Rows from block 2 of a small image classifier, named by matrix and row number. Rows with one number within an expert belong to one neuron, the router's apart. Each number is 200 + 40 x the weight over its row's rms, rounded and kept within 0 to 999. All counts start at 0.
Before each expert's rows are labels from the 100 images, of 14976, where the router gives the expert most weight on average: "responds to" is what is common among them. Only what is clearly more common there than usual is listed. The data: retinal OCT scans (Kermany 2017). In brackets: how many of the 100, against the usual share in percent.
# router: slot weights (model.blocks.2.mlp.router.weight, 16x384, trained with AdamW), inputs 128-255
# up: expert up (model.blocks.2.mlp.up, 8x192x384), inputs 128-255
# down: expert down (model.blocks.2.mlp.down, 8x384x192, transposed), outputs 128-255

# expert 5
responds to: finding: normal (90 vs 51.6)
router.10,267,138,280,173,212,208,225,210,291,149,240,230,204,132,183,202,168,161,147,189,162,265,260,205,217,193,213,198,240,244,128,233,197,182,154,208,163,223,228,212,171,234,168,209,214,157,219,218,179,156,207,148,104,190,116,247,236,173,223,237,167,214,298,170,204,213,220,242,235,192,195,171,212,214,175,203,154,175,142,253,201,193,227,210,221,207,145,214,149,229,187,224,275,133,194,216,201,143,192,251,175,239,271,177,275,222,178,163,161,217,179,190,193,208,235,215,180,168,161,229,280,223,193,272,162,230,221,208
router.11,167,185,220,222,222,218,192,103,125,213,192,182,273,161,217,121,262,160,176,181,160,182,174,194,117,179,205,130,191,175,193,203,126,228,232,215,128,174,140,165,135,214,182,172,173,192,198,178,264,184,213,185,206,184,223,220,217,188,168,151,130,202,184,199,221,191,215,192,198,145,218,148,212,144,207,163,130,160,110,173,176,184,214,204,170,201,170,106,184,152,175,190,176,134,201,66,204,178,218,143,204,202,212,223,211,168,199,208,207,191,164,182,200,251,236,185,139,237,253,280,178,208,172,232,206,197,208,216
up.0,254,185,123,231,134,141,219,202,230,139,260,199,201,205,193,201,234,296,161,184,203,125,208,188,188,143,209,196,279,197,141,241,122,171,182,217,232,152,227,184,265,243,211,150,198,175,227,280,219,157,237,257,123,147,119,138,268,171,188,167,185,220,176,168,216,210,157,172,247,279,160,228,188,204,219,194,175,237,234,217,226,172,168,161,207,129,176,229,220,221,260,139,160,185,147,245,245,188,291,266,202,186,224,296,152,172,232,176,199,252,203,166,201,200,202,179,180,225,224,213,226,173,216,238,163,170,141,159
down.0,176,196,217,216,242,232,137,271,171,162,162,207,180,216,163,222,164,273,210,139,170,202,225,162,203,201,194,231,255,126,188,218,214,247,228,246,185,180,180,143,168,231,249,120,205,248,154,309,165,221,142,114,176,220,191,311,211,187,192,142,222,208,217,210,195,184,186,185,245,167,140,184,168,286,159,186,102,204,133,235,239,202,238,185,175,197,233,174,216,186,164,198,140,163,237,204,190,236,220,177,248,161,230,239,221,189,190,197,239,205,195,149,178,144,135,141,183,134,189,235,105,214,186,183,212,181,111,162
up.1,192,219,152,227,173,217,220,209,167,198,272,188,234,208,94,148,242,173,220,264,195,257,222,139,161,238,223,213,174,194,96,223,212,203,217,208,222,187,250,231,285,242,218,203,157,178,251,146,215,233,199,248,159,216,200,160,238,245,290,243,214,262,213,179,137,202,223,212,284,259,156,228,248,202,191,42,164,227,228,249,209,174,165,255,205,227,216,194,238,180,151,200,288,309,170,182,212,196,205,205,248,211,179,238,280,172,133,205,251,204,279,163,174,137,187,171,182,150,197,228,204,165,261,143,163,214,110,177
down.1,238,177,224,246,129,230,213,257,153,220,171,207,216,294,222,168,187,174,169,237,219,191,150,194,208,189,205,155,302,197,206,215,244,213,171,192,206,218,192,212,156,153,196,102,266,199,148,172,193,227,125,183,188,196,181,197,236,140,209,201,166,208,153,199,218,216,194,240,238,174,216,234,192,206,214,246,144,170,207,183,205,204,197,227,218,173,251,193,162,183,214,141,217,268,205,252,186,258,132,214,249,258,208,130,195,190,262,174,157,241,116,216,243,181,194,120,185,198,156,231,170,214,204,160,248,195,150,132
up.2,204,227,189,253,233,231,244,224,186,208,173,188,158,193,190,206,79,188,169,158,223,177,203,209,252,152,232,196,94,209,92,259,209,134,192,183,201,157,178,194,251,110,203,134,187,202,182,250,169,222,156,222,111,218,217,214,167,202,228,230,200,262,195,240,229,224,216,204,191,218,214,168,224,218,177,240,192,220,191,117,244,222,151,179,182,156,170,217,210,181,200,170,109,201,203,223,195,177,241,66,181,206,193,132,193,190,199,144,222,204,194,187,252,244,177,188,211,225,189,182,192,171,205,203,222,173,175,194
down.2,173,196,137,184,160,241,206,208,206,222,222,215,158,238,181,176,209,224,218,137,205,198,189,179,225,251,181,109,212,231,168,208,209,175,133,112,216,224,215,171,214,234,166,134,260,221,221,109,193,174,250,236,245,114,150,181,152,205,158,172,175,204,244,224,169,175,203,170,179,151,201,299,241,263,256,242,132,199,176,219,189,194,186,247,124,172,203,192,221,191,179,179,270,208,208,231,230,236,231,267,193,222,215,167,198,230,206,193,176,219,227,186,151,70,78,262,275,99,205,185,223,216,147,193,141,188,171,205
up.3,235,216,252,185,247,209,204,209,237,224,208,190,246,198,243,282,143,290,228,174,214,209,201,114,251,171,210,232,153,181,240,153,175,121,191,220,186,222,200,220,137,275,157,140,201,182,205,244,190,222,195,223,205,182,204,148,214,213,204,191,234,174,226,220,194,246,165,188,173,207,178,207,181,149,214,225,291,187,160,213,203,192,284,239,209,149,159,226,188,255,174,250,269,126,162,237,184,154,163,136,190,217,268,134,233,190,112,248,250,201,140,214,204,264,193,210,268,166,245,164,177,277,197,202,213,160,241,211
down.3,171,172,219,176,228,253,198,158,259,171,226,227,124,177,158,220,269,202,194,201,224,193,175,245,235,245,195,241,257,210,184,142,236,190,123,211,153,186,267,266,204,271,219,144,184,233,146,160,144,179,225,244,268,209,242,137,145,157,183,161,114,211,168,205,213,173,207,153,243,215,211,197,259,236,175,162,245,227,186,189,232,157,151,159,254,172,176,228,172,186,124,204,209,195,200,183,206,200,140,278,260,228,190,222,212,206,227,200,173,235,170,245,163,177,259,165,198,254,110,217,195,232,256,329,174,180,155,214
up.4,197,235,141,94,146,191,183,167,204,250,189,167,215,208,192,190,179,186,215,178,151,201,169,200,277,230,156,261,290,200,177,267,195,149,221,178,157,235,201,210,391,272,169,217,228,132,207,151,202,243,215,198,177,190,148,232,202,213,213,230,257,197,191,185,177,238,204,229,190,190,141,214,208,248,201,166,158,205,215,219,224,200,153,203,261,241,202,213,224,147,157,184,94,232,145,278,164,135,136,132,143,116,174,248,224,159,200,89,236,191,162,268,153,248,173,207,185,242,177,201,169,205,182,174,225,191,215,163
down.4,245,261,243,149,248,189,136,112,240,127,137,204,245,253,226,225,182,221,172,112,222,182,213,179,208,147,190,137,224,193,219,178,194,203,213,182,186,213,208,216,197,212,259,174,237,161,217,273,218,185,234,164,216,217,219,298,154,219,207,212,242,223,150,139,200,282,222,174,174,155,217,282,174,246,193,245,187,232,220,171,108,144,168,224,180,190,192,181,136,227,194,167,175,138,150,256,220,139,150,211,137,140,197,205,193,128,177,101,183,207,202,191,192,193,296,235,238,138,242,217,248,230,130,230,235,172,178,241
up.5,230,205,201,256,207,222,234,161,191,229,235,231,182,195,209,181,141,230,198,256,202,189,232,253,175,197,213,174,116,223,246,230,188,191,190,251,150,180,254,249,189,303,213,268,167,204,189,135,253,227,220,230,224,257,240,186,192,200,225,87,212,214,163,269,239,164,196,179,202,160,198,197,179,186,218,140,204,229,228,228,211,200,247,203,258,267,193,201,226,166,180,219,232,200,233,208,176,176,278,204,221,148,179,181,220,201,231,179,173,170,186,217,225,208,148,251,189,217,183,107,196,190,253,159,242,189,153,153
down.5,156,249,132,222,182,188,124,244,238,210,305,219,154,157,218,164,121,250,264,256,236,198,174,147,191,230,254,215,251,211,263,295,251,156,165,216,240,180,145,193,191,266,180,236,200,243,136,254,194,207,124,145,244,194,191,177,265,198,175,268,271,173,182,136,147,173,150,202,211,245,212,212,192,211,150,204,189,189,150,212,191,216,226,199,210,207,180,206,214,144,187,210,186,212,142,235,187,236,167,168,205,201,235,118,176,271,176,205,230,216,145,196,98,95,297,308,222,257,268,204,182,177,234,146,131,183,199,198
up.6,222,181,218,233,203,261,267,294,205,205,248,205,212,156,114,181,224,162,185,257,230,157,192,223,130,172,234,154,133,176,177,147,181,306,183,168,212,222,190,187,229,189,206,185,203,211,209,312,154,217,249,163,181,148,176,193,151,122,207,236,185,185,227,172,246,166,235,240,175,246,220,254,212,170,247,136,157,235,244,208,144,224,208,180,214,275,215,210,210,219,239,221,220,237,173,298,182,174,111,137,191,258,210,229,167,227,224,265,196,231,184,244,137,196,200,232,227,313,227,287,191,213,227,130,185,189,268,227
down.6,160,121,206,143,160,238,221,226,162,223,184,160,165,297,204,141,177,125,200,216,202,183,194,178,114,122,143,202,255,184,268,190,244,220,222,210,178,212,249,196,205,264,203,269,193,202,193,146,248,152,217,172,256,197,190,175,204,221,141,197,222,182,177,113,226,253,152,245,237,206,190,202,206,197,187,175,224,127,239,249,179,250,226,220,241,182,241,167,174,222,225,168,182,245,197,213,164,212,187,266,177,157,185,277,178,189,124,259,153,201,199,213,234,245,232,138,251,254,261,232,155,240,170,172,248,239,136,230
up.7,132,178,277,171,175,205,164,199,204,216,193,244,197,184,201,240,252,173,155,206,219,255,169,210,218,284,223,216,220,225,144,169,270,226,173,103,168,202,192,188,277,170,191,153,219,226,182,292,174,204,233,292,225,214,189,226,232,253,198,211,182,183,177,200,239,178,187,217,238,242,206,226,179,239,194,226,163,201,196,118,180,177,139,145,244,223,200,269,259,207,226,187,123,314,187,186,203,185,263,290,197,234,243,307,203,203,223,124,167,177,234,229,200,193,262,206,198,230,184,203,210,201,229,158,208,229,147,200
down.7,153,242,162,196,201,147,256,250,155,239,222,186,173,115,216,202,194,240,177,154,167,255,276,230,281,192,182,182,200,218,204,289,192,184,195,281,246,233,240,204,278,158,173,159,244,273,271,253,207,203,195,207,269,182,269,249,167,201,178,231,264,219,150,259,221,200,126,164,181,242,188,272,200,233,212,147,154,174,176,276,169,255,163,188,142,221,224,136,215,283,229,156,276,257,259,151,268,224,239,222,208,134,202,236,211,156,257,199,216,162,249,152,238,138,206,219,206,185,139,160,188,183,176,227,144,160,180,227

# expert 2
responds to: finding: normal (94 vs 51.6)
router.4,243,182,226,214,229,229,240,164,179,233,83,263,168,218,168,156,186,218,209,248,226,210,220,258,176,168,268,177,166,202,137,219,298,291,177,246,224,250,259,243,191,226,252,234,144,177,225,226,232,247,248,220,128,190,253,206,133,248,213,144,166,259,204,119,267,218,141,171,190,201,308,134,185,222,185,128,125,188,261,179,235,253,227,198,220,230,267,191,205,213,248,139,128,126,178,191,202,174,229,236,249,191,216,195,199,191,247,168,244,133,230,129,271,211,174,162,115,146,140,216,205,187,132,146,252,207,238,190
router.5,218,292,153,229,185,247,244,166,209,260,245,231,169,264,197,161,218,161,224,220,244,185,185,184,211,197,203,242,198,184,166,183,253,262,231,229,239,267,256,292,245,232,263,218,166,221,189,201,258,238,176,226,242,221,195,190,193,259,232,200,221,199,238,198,229,251,113,198,182,209,245,210,199,251,145,149,220,202,243,141,206,278,171,141,244,271,240,197,164,233,248,226,137,165,163,163,237,247,189,161,284,160,190,164,175,218,198,184,268,251,251,168,295,217,200,139,210,133,207,217,200,147,172,178,253,206,267,161
up.0,198,201,196,174,166,160,188,257,215,228,181,164,229,220,163,138,244,222,172,314,189,157,190,127,125,214,185,255,252,175,264,239,110,187,179,244,230,183,121,163,155,210,152,195,194,215,219,60,140,194,205,190,208,139,184,261,313,177,206,139,163,179,182,261,138,182,174,170,186,150,69,123,182,193,203,171,235,198,159,128,212,164,281,159,235,181,193,227,167,195,206,235,100,138,170,216,238,216,196,130,188,177,84,233,193,241,262,162,224,215,239,225,165,192,283,227,191,158,210,233,173,197,162,142,223,171,202,152
down.0,231,164,104,225,175,205,228,205,206,156,136,200,329,138,203,239,112,209,211,158,258,197,245,193,218,197,176,197,195,218,170,128,227,190,164,197,233,204,170,148,265,203,188,211,229,247,182,183,225,186,206,243,171,164,223,254,167,204,226,198,212,224,139,187,227,204,210,165,217,192,133,162,156,183,160,163,181,118,193,275,213,225,122,238,167,223,176,256,186,178,221,161,273,255,235,232,301,203,189,189,186,244,159,139,177,149,182,215,203,194,185,231,210,157,199,192,185,210,284,217,142,210,92,128,184,198,279,246
up.1,122,172,200,237,191,154,198,226,204,188,197,191,178,181,248,257,184,269,222,188,154,142,194,109,183,151,182,245,322,146,133,221,174,272,269,218,218,200,100,216,127,345,181,180,186,259,213,166,242,178,213,162,179,152,173,128,225,206,185,146,171,189,238,104,175,208,223,248,178,210,208,293,176,209,171,136,215,150,184,174,210,193,169,224,233,228,120,240,219,201,175,176,218,140,210,184,170,191,186,221,184,217,231,161,219,203,235,169,178,236,202,175,179,246,254,151,219,224,206,219,319,210,199,241,92,177,256,128
down.1,262,211,194,161,227,217,119,156,98,204,230,167,213,233,187,255,168,196,178,115,227,241,188,298,243,183,183,184,146,197,196,200,222,176,184,193,206,158,295,158,234,192,182,171,146,159,148,281,207,256,195,227,177,171,147,199,196,201,171,267,264,172,180,192,244,241,231,195,208,214,217,214,220,238,231,126,244,177,213,214,232,187,252,204,232,244,194,179,166,148,214,217,174,162,219,189,209,175,248,210,142,176,248,195,159,184,157,110,152,173,256,206,204,274,123,268,218,169,257,235,163,207,232,232,217,202,175,160
up.2,129,276,237,147,208,168,175,142,160,245,160,169,135,222,258,119,234,280,232,114,209,183,169,212,228,201,167,224,200,180,146,250,216,181,235,305,198,226,137,225,248,182,214,150,213,182,297,252,145,204,198,216,143,122,241,189,183,183,212,191,208,244,236,203,207,251,217,175,208,145,128,223,229,259,219,216,267,263,189,217,229,252,138,247,141,196,207,165,198,218,193,212,191,279,200,301,185,209,162,203,201,189,186,258,209,167,214,165,217,198,121,171,212,191,171,117,244,211,271,237,206,171,297,132,241,225,201,168
down.2,204,232,235,174,199,242,209,215,229,225,205,186,253,218,233,193,229,323,216,152,191,267,212,221,212,255,159,282,162,208,289,185,157,209,259,274,237,207,251,197,285,143,175,251,176,194,189,130,198,215,184,176,334,170,245,203,226,253,180,229,214,157,224,242,137,210,197,239,269,188,261,129,195,171,200,142,149,151,160,214,133,245,181,224,210,132,191,206,126,239,142,190,156,175,169,242,143,201,172,153,213,171,138,151,270,202,241,135,132,163,204,269,223,252,206,186,159,217,188,95,290,156,221,139,200,190,181,208
up.3,241,209,282,192,185,197,255,205,187,231,189,218,203,223,217,262,260,156,209,160,192,242,209,160,173,195,163,201,195,228,169,191,131,175,203,187,178,236,231,159,138,137,208,176,211,213,215,199,172,192,227,200,182,263,169,254,202,215,226,218,275,191,217,229,197,207,204,103,216,241,164,244,164,240,236,321,178,222,152,206,216,207,214,152,169,172,184,212,208,164,163,176,161,252,114,281,174,199,163,165,182,170,270,249,193,215,279,276,175,216,237,240,184,231,245,267,187,165,291,253,204,188,199,176,213,199,146,240
down.3,256,175,228,179,208,99,207,215,174,153,167,244,250,154,184,248,230,276,203,186,214,211,234,159,200,297,181,202,217,195,259,201,182,124,243,182,224,190,239,220,359,184,202,165,218,202,191,290,206,172,182,277,174,41,267,177,140,229,186,199,165,219,194,210,219,193,220,133,183,185,177,256,179,152,214,226,204,194,205,169,246,166,114,177,198,231,196,180,157,180,190,207,252,141,226,203,256,187,224,184,99,182,152,170,256,172,257,231,218,234,189,192,196,197,172,178,222,163,179,192,187,164,183,229,197,175,163,211
up.4,172,179,256,219,226,265,218,281,172,181,192,221,211,201,196,172,231,261,204,170,177,163,148,185,191,201,168,181,188,185,151,161,189,219,255,178,219,164,205,155,148,146,206,120,218,166,165,186,185,179,216,129,191,296,177,214,197,184,239,158,202,239,180,137,186,180,228,170,238,168,214,200,201,192,192,172,185,213,150,151,185,191,161,224,136,157,207,221,190,246,191,168,208,142,150,245,228,192,162,181,181,247,137,187,231,177,205,216,195,229,237,168,229,211,186,195,156,118,186,218,171,183,204,130,181,234,300,163
down.4,262,188,229,184,181,222,267,248,172,177,269,218,86,240,117,162,186,117,165,163,218,203,157,234,167,131,185,199,157,179,201,238,112,141,233,195,262,159,210,150,221,175,176,194,196,174,167,178,185,174,186,187,207,229,204,227,188,243,168,200,195,161,269,137,182,214,230,177,197,200,202,255,192,145,216,186,172,157,180,204,189,236,179,199,127,213,216,183,185,186,193,235,192,170,155,142,182,219,246,151,192,208,186,236,214,201,259,172,186,218,283,152,237,212,296,189,176,251,214,179,164,229,195,202,154,225,180,265
up.5,217,190,169,201,203,194,199,125,190,174,163,184,186,204,237,277,195,217,183,102,187,210,182,159,185,230,157,161,168,196,153,142,195,136,256,202,156,186,204,215,194,58,229,183,168,184,151,204,164,193,231,193,188,239,256,170,223,240,162,219,172,213,221,187,165,181,226,175,233,242,281,105,224,171,205,221,243,209,215,200,204,254,212,206,277,243,151,207,230,207,175,183,222,252,217,157,174,221,166,148,203,151,267,175,256,182,209,193,189,203,115,232,255,215,219,180,188,114,149,177,212,177,172,219,282,185,265,248
down.5,206,217,217,173,223,217,236,232,200,162,191,205,165,133,273,213,235,223,217,156,184,284,159,148,262,170,237,138,234,199,226,157,211,180,227,173,192,232,143,177,206,245,176,166,213,208,144,210,166,188,221,200,114,211,211,218,196,225,243,170,186,197,225,173,170,227,208,258,182,160,188,198,259,189,227,185,182,245,117,152,194,222,145,187,212,114,199,198,170,180,162,253,209,164,170,59,228,205,139,146,235,252,208,196,170,146,234,197,178,183,188,220,161,227,120,325,191,180,236,175,255,203,185,332,200,209,176,257
up.6,308,213,272,180,180,158,208,179,249,178,166,230,238,223,141,142,305,233,203,238,173,211,148,194,203,156,127,191,220,210,189,193,208,148,244,218,240,250,71,181,353,190,151,154,234,186,116,194,191,204,263,161,216,298,206,218,231,214,249,199,222,162,195,190,139,169,181,180,222,224,274,206,165,239,252,280,211,222,199,237,195,164,213,171,259,184,260,175,215,180,205,153,242,203,222,264,229,195,208,206,172,201,192,241,184,199,279,246,204,187,163,192,223,230,254,97,201,255,214,204,192,164,153,185,197,190,176,202
down.6,230,156,164,285,229,186,159,174,162,211,212,198,195,152,188,197,248,187,176,81,273,190,135,169,196,234,253,220,117,238,171,249,220,130,247,242,245,181,144,199,268,190,203,138,151,211,206,253,182,197,173,292,256,181,160,128,153,210,204,176,219,233,186,244,139,195,205,224,206,182,207,253,206,132,203,179,161,152,195,244,181,172,114,257,231,237,208,176,151,146,200,253,134,233,203,281,179,219,239,253,198,186,169,175,198,170,208,310,212,185,240,160,232,267,222,151,223,194,190,197,200,206,246,177,243,193,310,212
up.7,204,175,191,212,216,154,169,180,241,215,256,176,139,186,237,149,240,217,207,193,211,187,253,229,180,267,165,268,167,246,241,180,144,212,153,182,186,213,211,200,232,244,205,218,193,277,196,124,268,234,177,136,151,198,175,177,191,186,209,256,239,237,182,144,281,164,217,190,215,172,256,239,202,239,160,212,115,254,183,185,207,239,250,185,238,212,181,150,204,221,211,215,164,293,182,57,149,195,167,182,240,184,141,215,230,187,146,147,164,222,184,203,180,274,176,211,187,204,130,119,185,214,223,200,213,141,182,169
down.7,229,162,164,257,211,241,203,287,174,155,190,158,181,175,142,173,197,200,218,267,233,211,244,256,196,235,256,220,175,218,188,196,195,287,199,176,152,171,240,231,211,208,148,273,216,244,111,191,301,199,182,187,286,217,232,217,114,184,219,233,144,218,197,169,197,231,200,210,229,190,164,228,241,197,228,274,205,225,164,177,160,174,196,138,199,122,235,192,241,221,193,173,139,171,221,237,178,204,227,304,224,221,152,232,203,189,249,235,199,215,252,203,247,128,169,270,170,237,272,95,182,208,203,197,235,167,198,240

# expert 3
responds to: finding: diabetic macular edema (37 vs 11.7)
router.6,177,186,192,220,149,126,148,193,222,190,251,154,176,157,146,182,130,139,182,163,192,251,189,164,170,134,157,188,167,154,218,191,235,196,175,151,166,135,251,186,149,186,169,185,204,200,228,212,161,141,182,177,220,152,97,246,168,169,164,199,158,196,205,121,226,157,155,226,246,243,235,142,197,199,135,256,129,200,248,217,224,182,173,135,275,186,184,245,182,116,166,133,170,178,281,259,202,183,231,204,184,196,173,103,265,257,143,175,135,247,235,211,226,176,136,132,208,167,190,152,141,204,214,215,158,189,132,170
router.7,191,197,172,157,254,181,195,259,194,197,224,183,168,217,231,286,203,219,185,179,249,207,246,159,281,250,178,197,190,235,256,207,193,124,156,192,158,193,138,234,232,155,168,171,227,126,224,248,142,187,163,198,199,206,236,147,279,183,228,277,227,152,263,221,163,249,225,230,221,208,183,273,242,246,182,272,271,237,177,200,204,155,161,248,196,276,185,222,187,205,181,205,251,273,257,293,246,192,150,216,142,144,192,160,145,204,182,196,235,198,127,225,198,221,186,185,245,222,174,177,199,227,240,259,157,256,207,222
up.0,211,250,185,260,227,202,204,213,150,193,152,160,241,166,202,140,94,188,175,159,165,154,176,183,181,238,253,177,196,218,176,178,230,206,202,242,224,200,162,190,187,239,212,139,228,197,199,178,155,213,188,154,188,33,209,102,268,174,157,174,242,172,205,141,109,216,179,218,128,238,166,108,175,169,212,242,138,168,200,153,142,196,258,153,189,198,260,131,202,196,226,181,160,240,131,296,157,236,96,211,223,200,221,181,159,212,161,198,190,165,194,181,185,181,182,208,211,117,273,163,220,219,183,143,154,155,235,127
down.0,120,212,177,227,193,192,247,244,216,191,186,258,245,211,237,248,161,222,215,320,182,203,217,160,151,258,158,125,254,228,232,208,170,233,168,165,190,196,242,208,218,197,199,195,166,235,191,206,192,200,203,211,253,200,273,126,112,220,160,208,179,211,160,196,121,155,235,148,184,172,139,277,171,156,162,194,218,213,168,209,187,205,124,185,170,177,218,201,218,272,216,191,191,286,107,321,169,180,262,172,160,221,143,155,170,188,267,228,276,200,163,220,164,136,265,185,248,253,279,167,300,205,178,229,224,181,213,262
up.1,197,233,280,289,225,244,247,186,160,227,256,235,150,197,201,222,147,252,220,228,224,206,226,169,173,244,209,169,279,186,211,242,201,123,193,227,238,225,228,244,171,169,199,254,180,245,179,161,225,205,180,232,168,220,245,210,245,256,216,266,195,214,204,183,241,196,251,222,148,185,178,191,165,222,203,181,252,245,160,138,208,233,180,171,218,235,269,264,152,193,171,223,174,212,209,193,120,195,214,246,213,286,212,225,244,209,159,232,179,181,289,231,156,107,238,171,209,17,245,203,190,191,182,175,209,196,176,208
down.1,207,94,198,239,211,145,172,182,207,164,179,148,171,186,158,204,259,253,194,259,202,111,210,180,202,304,229,195,201,229,93,328,188,218,242,198,177,230,208,200,193,203,176,168,219,225,175,201,202,173,126,175,153,199,142,251,200,222,202,192,158,153,177,198,123,163,192,212,232,190,169,205,218,213,207,268,203,241,162,207,183,188,297,227,207,165,179,164,171,207,140,195,198,277,198,287,37,198,200,202,158,168,201,259,213,181,262,196,227,259,222,253,179,182,204,185,192,237,192,181,218,240,219,197,200,109,174,201
up.2,174,219,221,127,245,268,242,186,173,244,128,241,219,206,135,81,165,189,218,273,194,166,222,282,193,201,244,224,104,168,270,209,159,182,165,193,251,195,281,211,177,144,165,218,182,227,192,183,188,169,213,231,233,258,274,74,284,227,182,175,151,180,195,157,165,184,217,162,123,217,190,139,189,154,252,136,200,244,92,236,217,222,248,223,168,187,177,111,159,161,266,214,183,218,226,82,174,192,166,204,202,227,225,192,235,138,175,211,232,176,165,199,191,200,202,205,186,281,229,260,236,190,193,155,211,149,225,188
down.2,213,207,154,135,172,188,236,192,205,149,203,198,205,220,236,170,162,113,218,205,186,266,107,171,225,213,171,235,226,149,228,245,244,223,222,251,143,208,238,192,165,162,178,164,197,174,237,184,174,170,184,244,177,249,183,184,250,210,206,125,292,273,204,136,189,150,197,245,166,175,141,257,169,213,229,282,262,224,226,187,208,175,129,189,181,218,247,168,200,163,227,217,125,167,184,152,230,270,260,128,199,183,97,253,202,214,146,211,247,126,189,129,204,227,167,173,209,198,178,173,178,180,177,194,129,221,201,207
up.3,254,203,138,183,203,172,138,260,202,240,180,134,220,218,252,249,169,144,230,200,167,208,149,247,193,236,199,188,132,178,200,90,219,227,226,192,188,174,216,225,190,220,169,227,116,177,236,261,248,166,163,190,199,322,249,135,225,184,215,171,190,165,275,280,196,149,192,223,222,281,199,134,231,216,173,115,144,202,191,253,246,192,224,151,175,212,185,235,171,182,103,135,280,121,272,190,149,212,224,230,214,171,246,195,199,214,116,210,285,179,198,206,159,229,158,190,201,137,268,185,170,215,204,231,180,236,188,283
down.3,147,245,267,215,164,167,209,212,239,200,182,264,219,200,187,191,176,198,201,197,220,270,227,157,186,164,167,242,254,220,182,187,222,140,301,188,277,229,214,265,212,257,207,232,242,232,215,257,219,194,210,208,281,188,256,277,182,245,234,144,195,176,199,152,202,225,224,200,160,197,146,252,267,240,267,168,221,199,219,184,200,262,180,220,203,193,253,191,219,183,223,218,341,172,198,207,183,188,186,149,237,152,165,241,173,176,233,197,165,222,124,197,157,161,199,232,162,260,217,154,195,294,199,138,209,147,173,240
up.4,187,187,217,183,166,165,187,174,213,187,218,245,314,182,241,175,129,218,197,168,192,236,204,266,202,230,237,138,195,226,96,177,199,176,211,150,220,198,184,242,136,33,218,164,191,200,175,242,215,216,180,165,170,182,245,147,147,228,194,223,161,248,154,145,217,217,221,244,236,172,189,141,199,230,251,267,213,184,314,217,215,245,214,220,192,179,181,227,190,234,236,184,291,168,209,112,180,183,223,234,196,197,189,288,209,161,204,218,193,212,144,164,224,97,188,146,237,221,143,162,178,217,111,230,168,187,262,167
down.4,201,186,190,200,164,152,184,228,197,193,207,199,175,158,152,238,241,202,233,243,222,210,263,202,221,185,224,187,222,220,181,216,225,110,276,185,205,244,145,212,222,140,184,230,228,235,193,162,215,182,159,255,256,227,192,192,248,203,227,189,191,154,218,129,135,189,257,198,219,225,223,172,185,254,247,228,193,235,188,117,199,162,271,221,157,212,200,188,235,207,151,206,197,227,232,364,225,153,189,185,219,249,123,188,195,188,188,139,215,211,247,144,226,140,119,235,112,264,224,209,171,144,230,259,177,199,163,249
up.5,223,210,209,278,258,202,260,141,182,194,215,172,234,180,221,126,69,147,220,184,185,204,246,226,234,291,202,173,247,200,160,235,176,132,205,182,173,242,192,187,153,217,201,208,233,245,166,212,252,202,222,152,215,150,260,260,193,243,212,188,169,135,221,104,231,192,234,258,221,242,154,243,248,254,224,235,176,213,219,207,187,209,181,231,221,252,184,254,233,259,187,207,179,229,208,165,203,197,192,209,199,224,175,208,217,174,219,221,213,220,242,211,210,239,159,180,213,239,211,241,189,220,253,158,166,212,79,196
down.5,270,210,246,172,178,160,239,122,266,207,214,212,187,155,194,197,193,209,176,210,185,116,242,307,232,232,224,278,189,234,235,237,152,231,175,170,263,189,212,155,269,211,214,169,271,217,142,142,216,194,136,212,213,196,212,275,151,182,168,183,123,248,166,203,224,239,235,182,207,171,250,185,139,257,144,204,229,163,156,212,217,163,201,202,276,227,235,179,211,180,227,203,260,204,186,121,262,160,261,206,211,158,194,227,194,259,189,156,137,162,216,144,175,185,165,184,179,232,243,156,210,182,251,180,191,211,217,162
up.6,152,219,258,177,210,182,182,207,199,215,138,170,192,179,199,201,41,242,203,284,193,184,194,317,223,134,203,189,209,197,208,217,172,184,172,163,192,190,219,167,231,205,201,189,190,216,163,248,135,218,178,172,118,102,244,227,149,204,215,142,195,164,156,145,194,219,146,278,178,183,175,257,272,218,187,251,118,215,236,201,213,180,174,205,180,187,167,285,202,100,178,197,229,187,148,191,231,210,214,212,239,167,171,241,220,205,207,111,187,195,159,209,192,269,188,202,178,129,152,161,177,180,248,192,168,242,176,182
down.6,262,142,178,233,179,168,266,234,177,222,204,114,120,227,124,205,153,234,187,200,222,218,133,141,162,241,215,204,159,213,238,227,188,205,152,199,220,221,208,208,202,312,193,138,192,172,238,276,184,164,170,224,130,294,183,179,238,217,184,216,193,177,250,228,163,155,238,232,165,265,192,233,168,184,186,241,132,178,223,219,192,144,167,160,176,193,221,242,175,212,181,186,107,147,317,232,136,169,261,300,153,227,150,210,194,232,146,141,205,205,164,253,246,85,132,118,187,198,152,160,273,180,178,252,175,239,249,266
up.7,178,219,170,187,167,197,210,191,198,242,244,172,227,163,46,156,156,207,220,257,170,236,224,187,198,180,179,164,122,162,152,208,184,171,127,179,208,173,206,189,236,196,194,219,148,244,163,182,220,155,227,192,197,158,277,214,224,203,231,109,187,110,189,180,149,216,123,220,194,177,176,204,160,129,211,148,191,219,225,163,166,154,196,318,165,205,216,226,170,176,192,225,149,193,182,153,160,159,182,141,226,195,187,89,292,201,238,146,221,225,208,234,233,203,225,270,159,107,210,211,162,188,125,278,166,171,178,163
down.7,116,231,199,171,139,241,227,179,227,188,165,167,219,211,204,228,198,162,217,210,182,205,233,265,174,168,206,197,214,172,219,157,214,233,212,188,259,213,209,194,250,236,236,256,156,145,155,196,143,162,263,137,201,218,202,231,208,236,183,221,158,146,219,227,151,309,197,144,229,163,203,206,149,172,189,259,166,132,177,167,229,162,222,210,79,195,209,224,244,210,204,169,239,222,125,69,159,144,121,191,183,209,244,169,179,181,180,207,204,260,301,206,154,190,195,211,227,258,243,167,109,186,220,153,194,186,166,210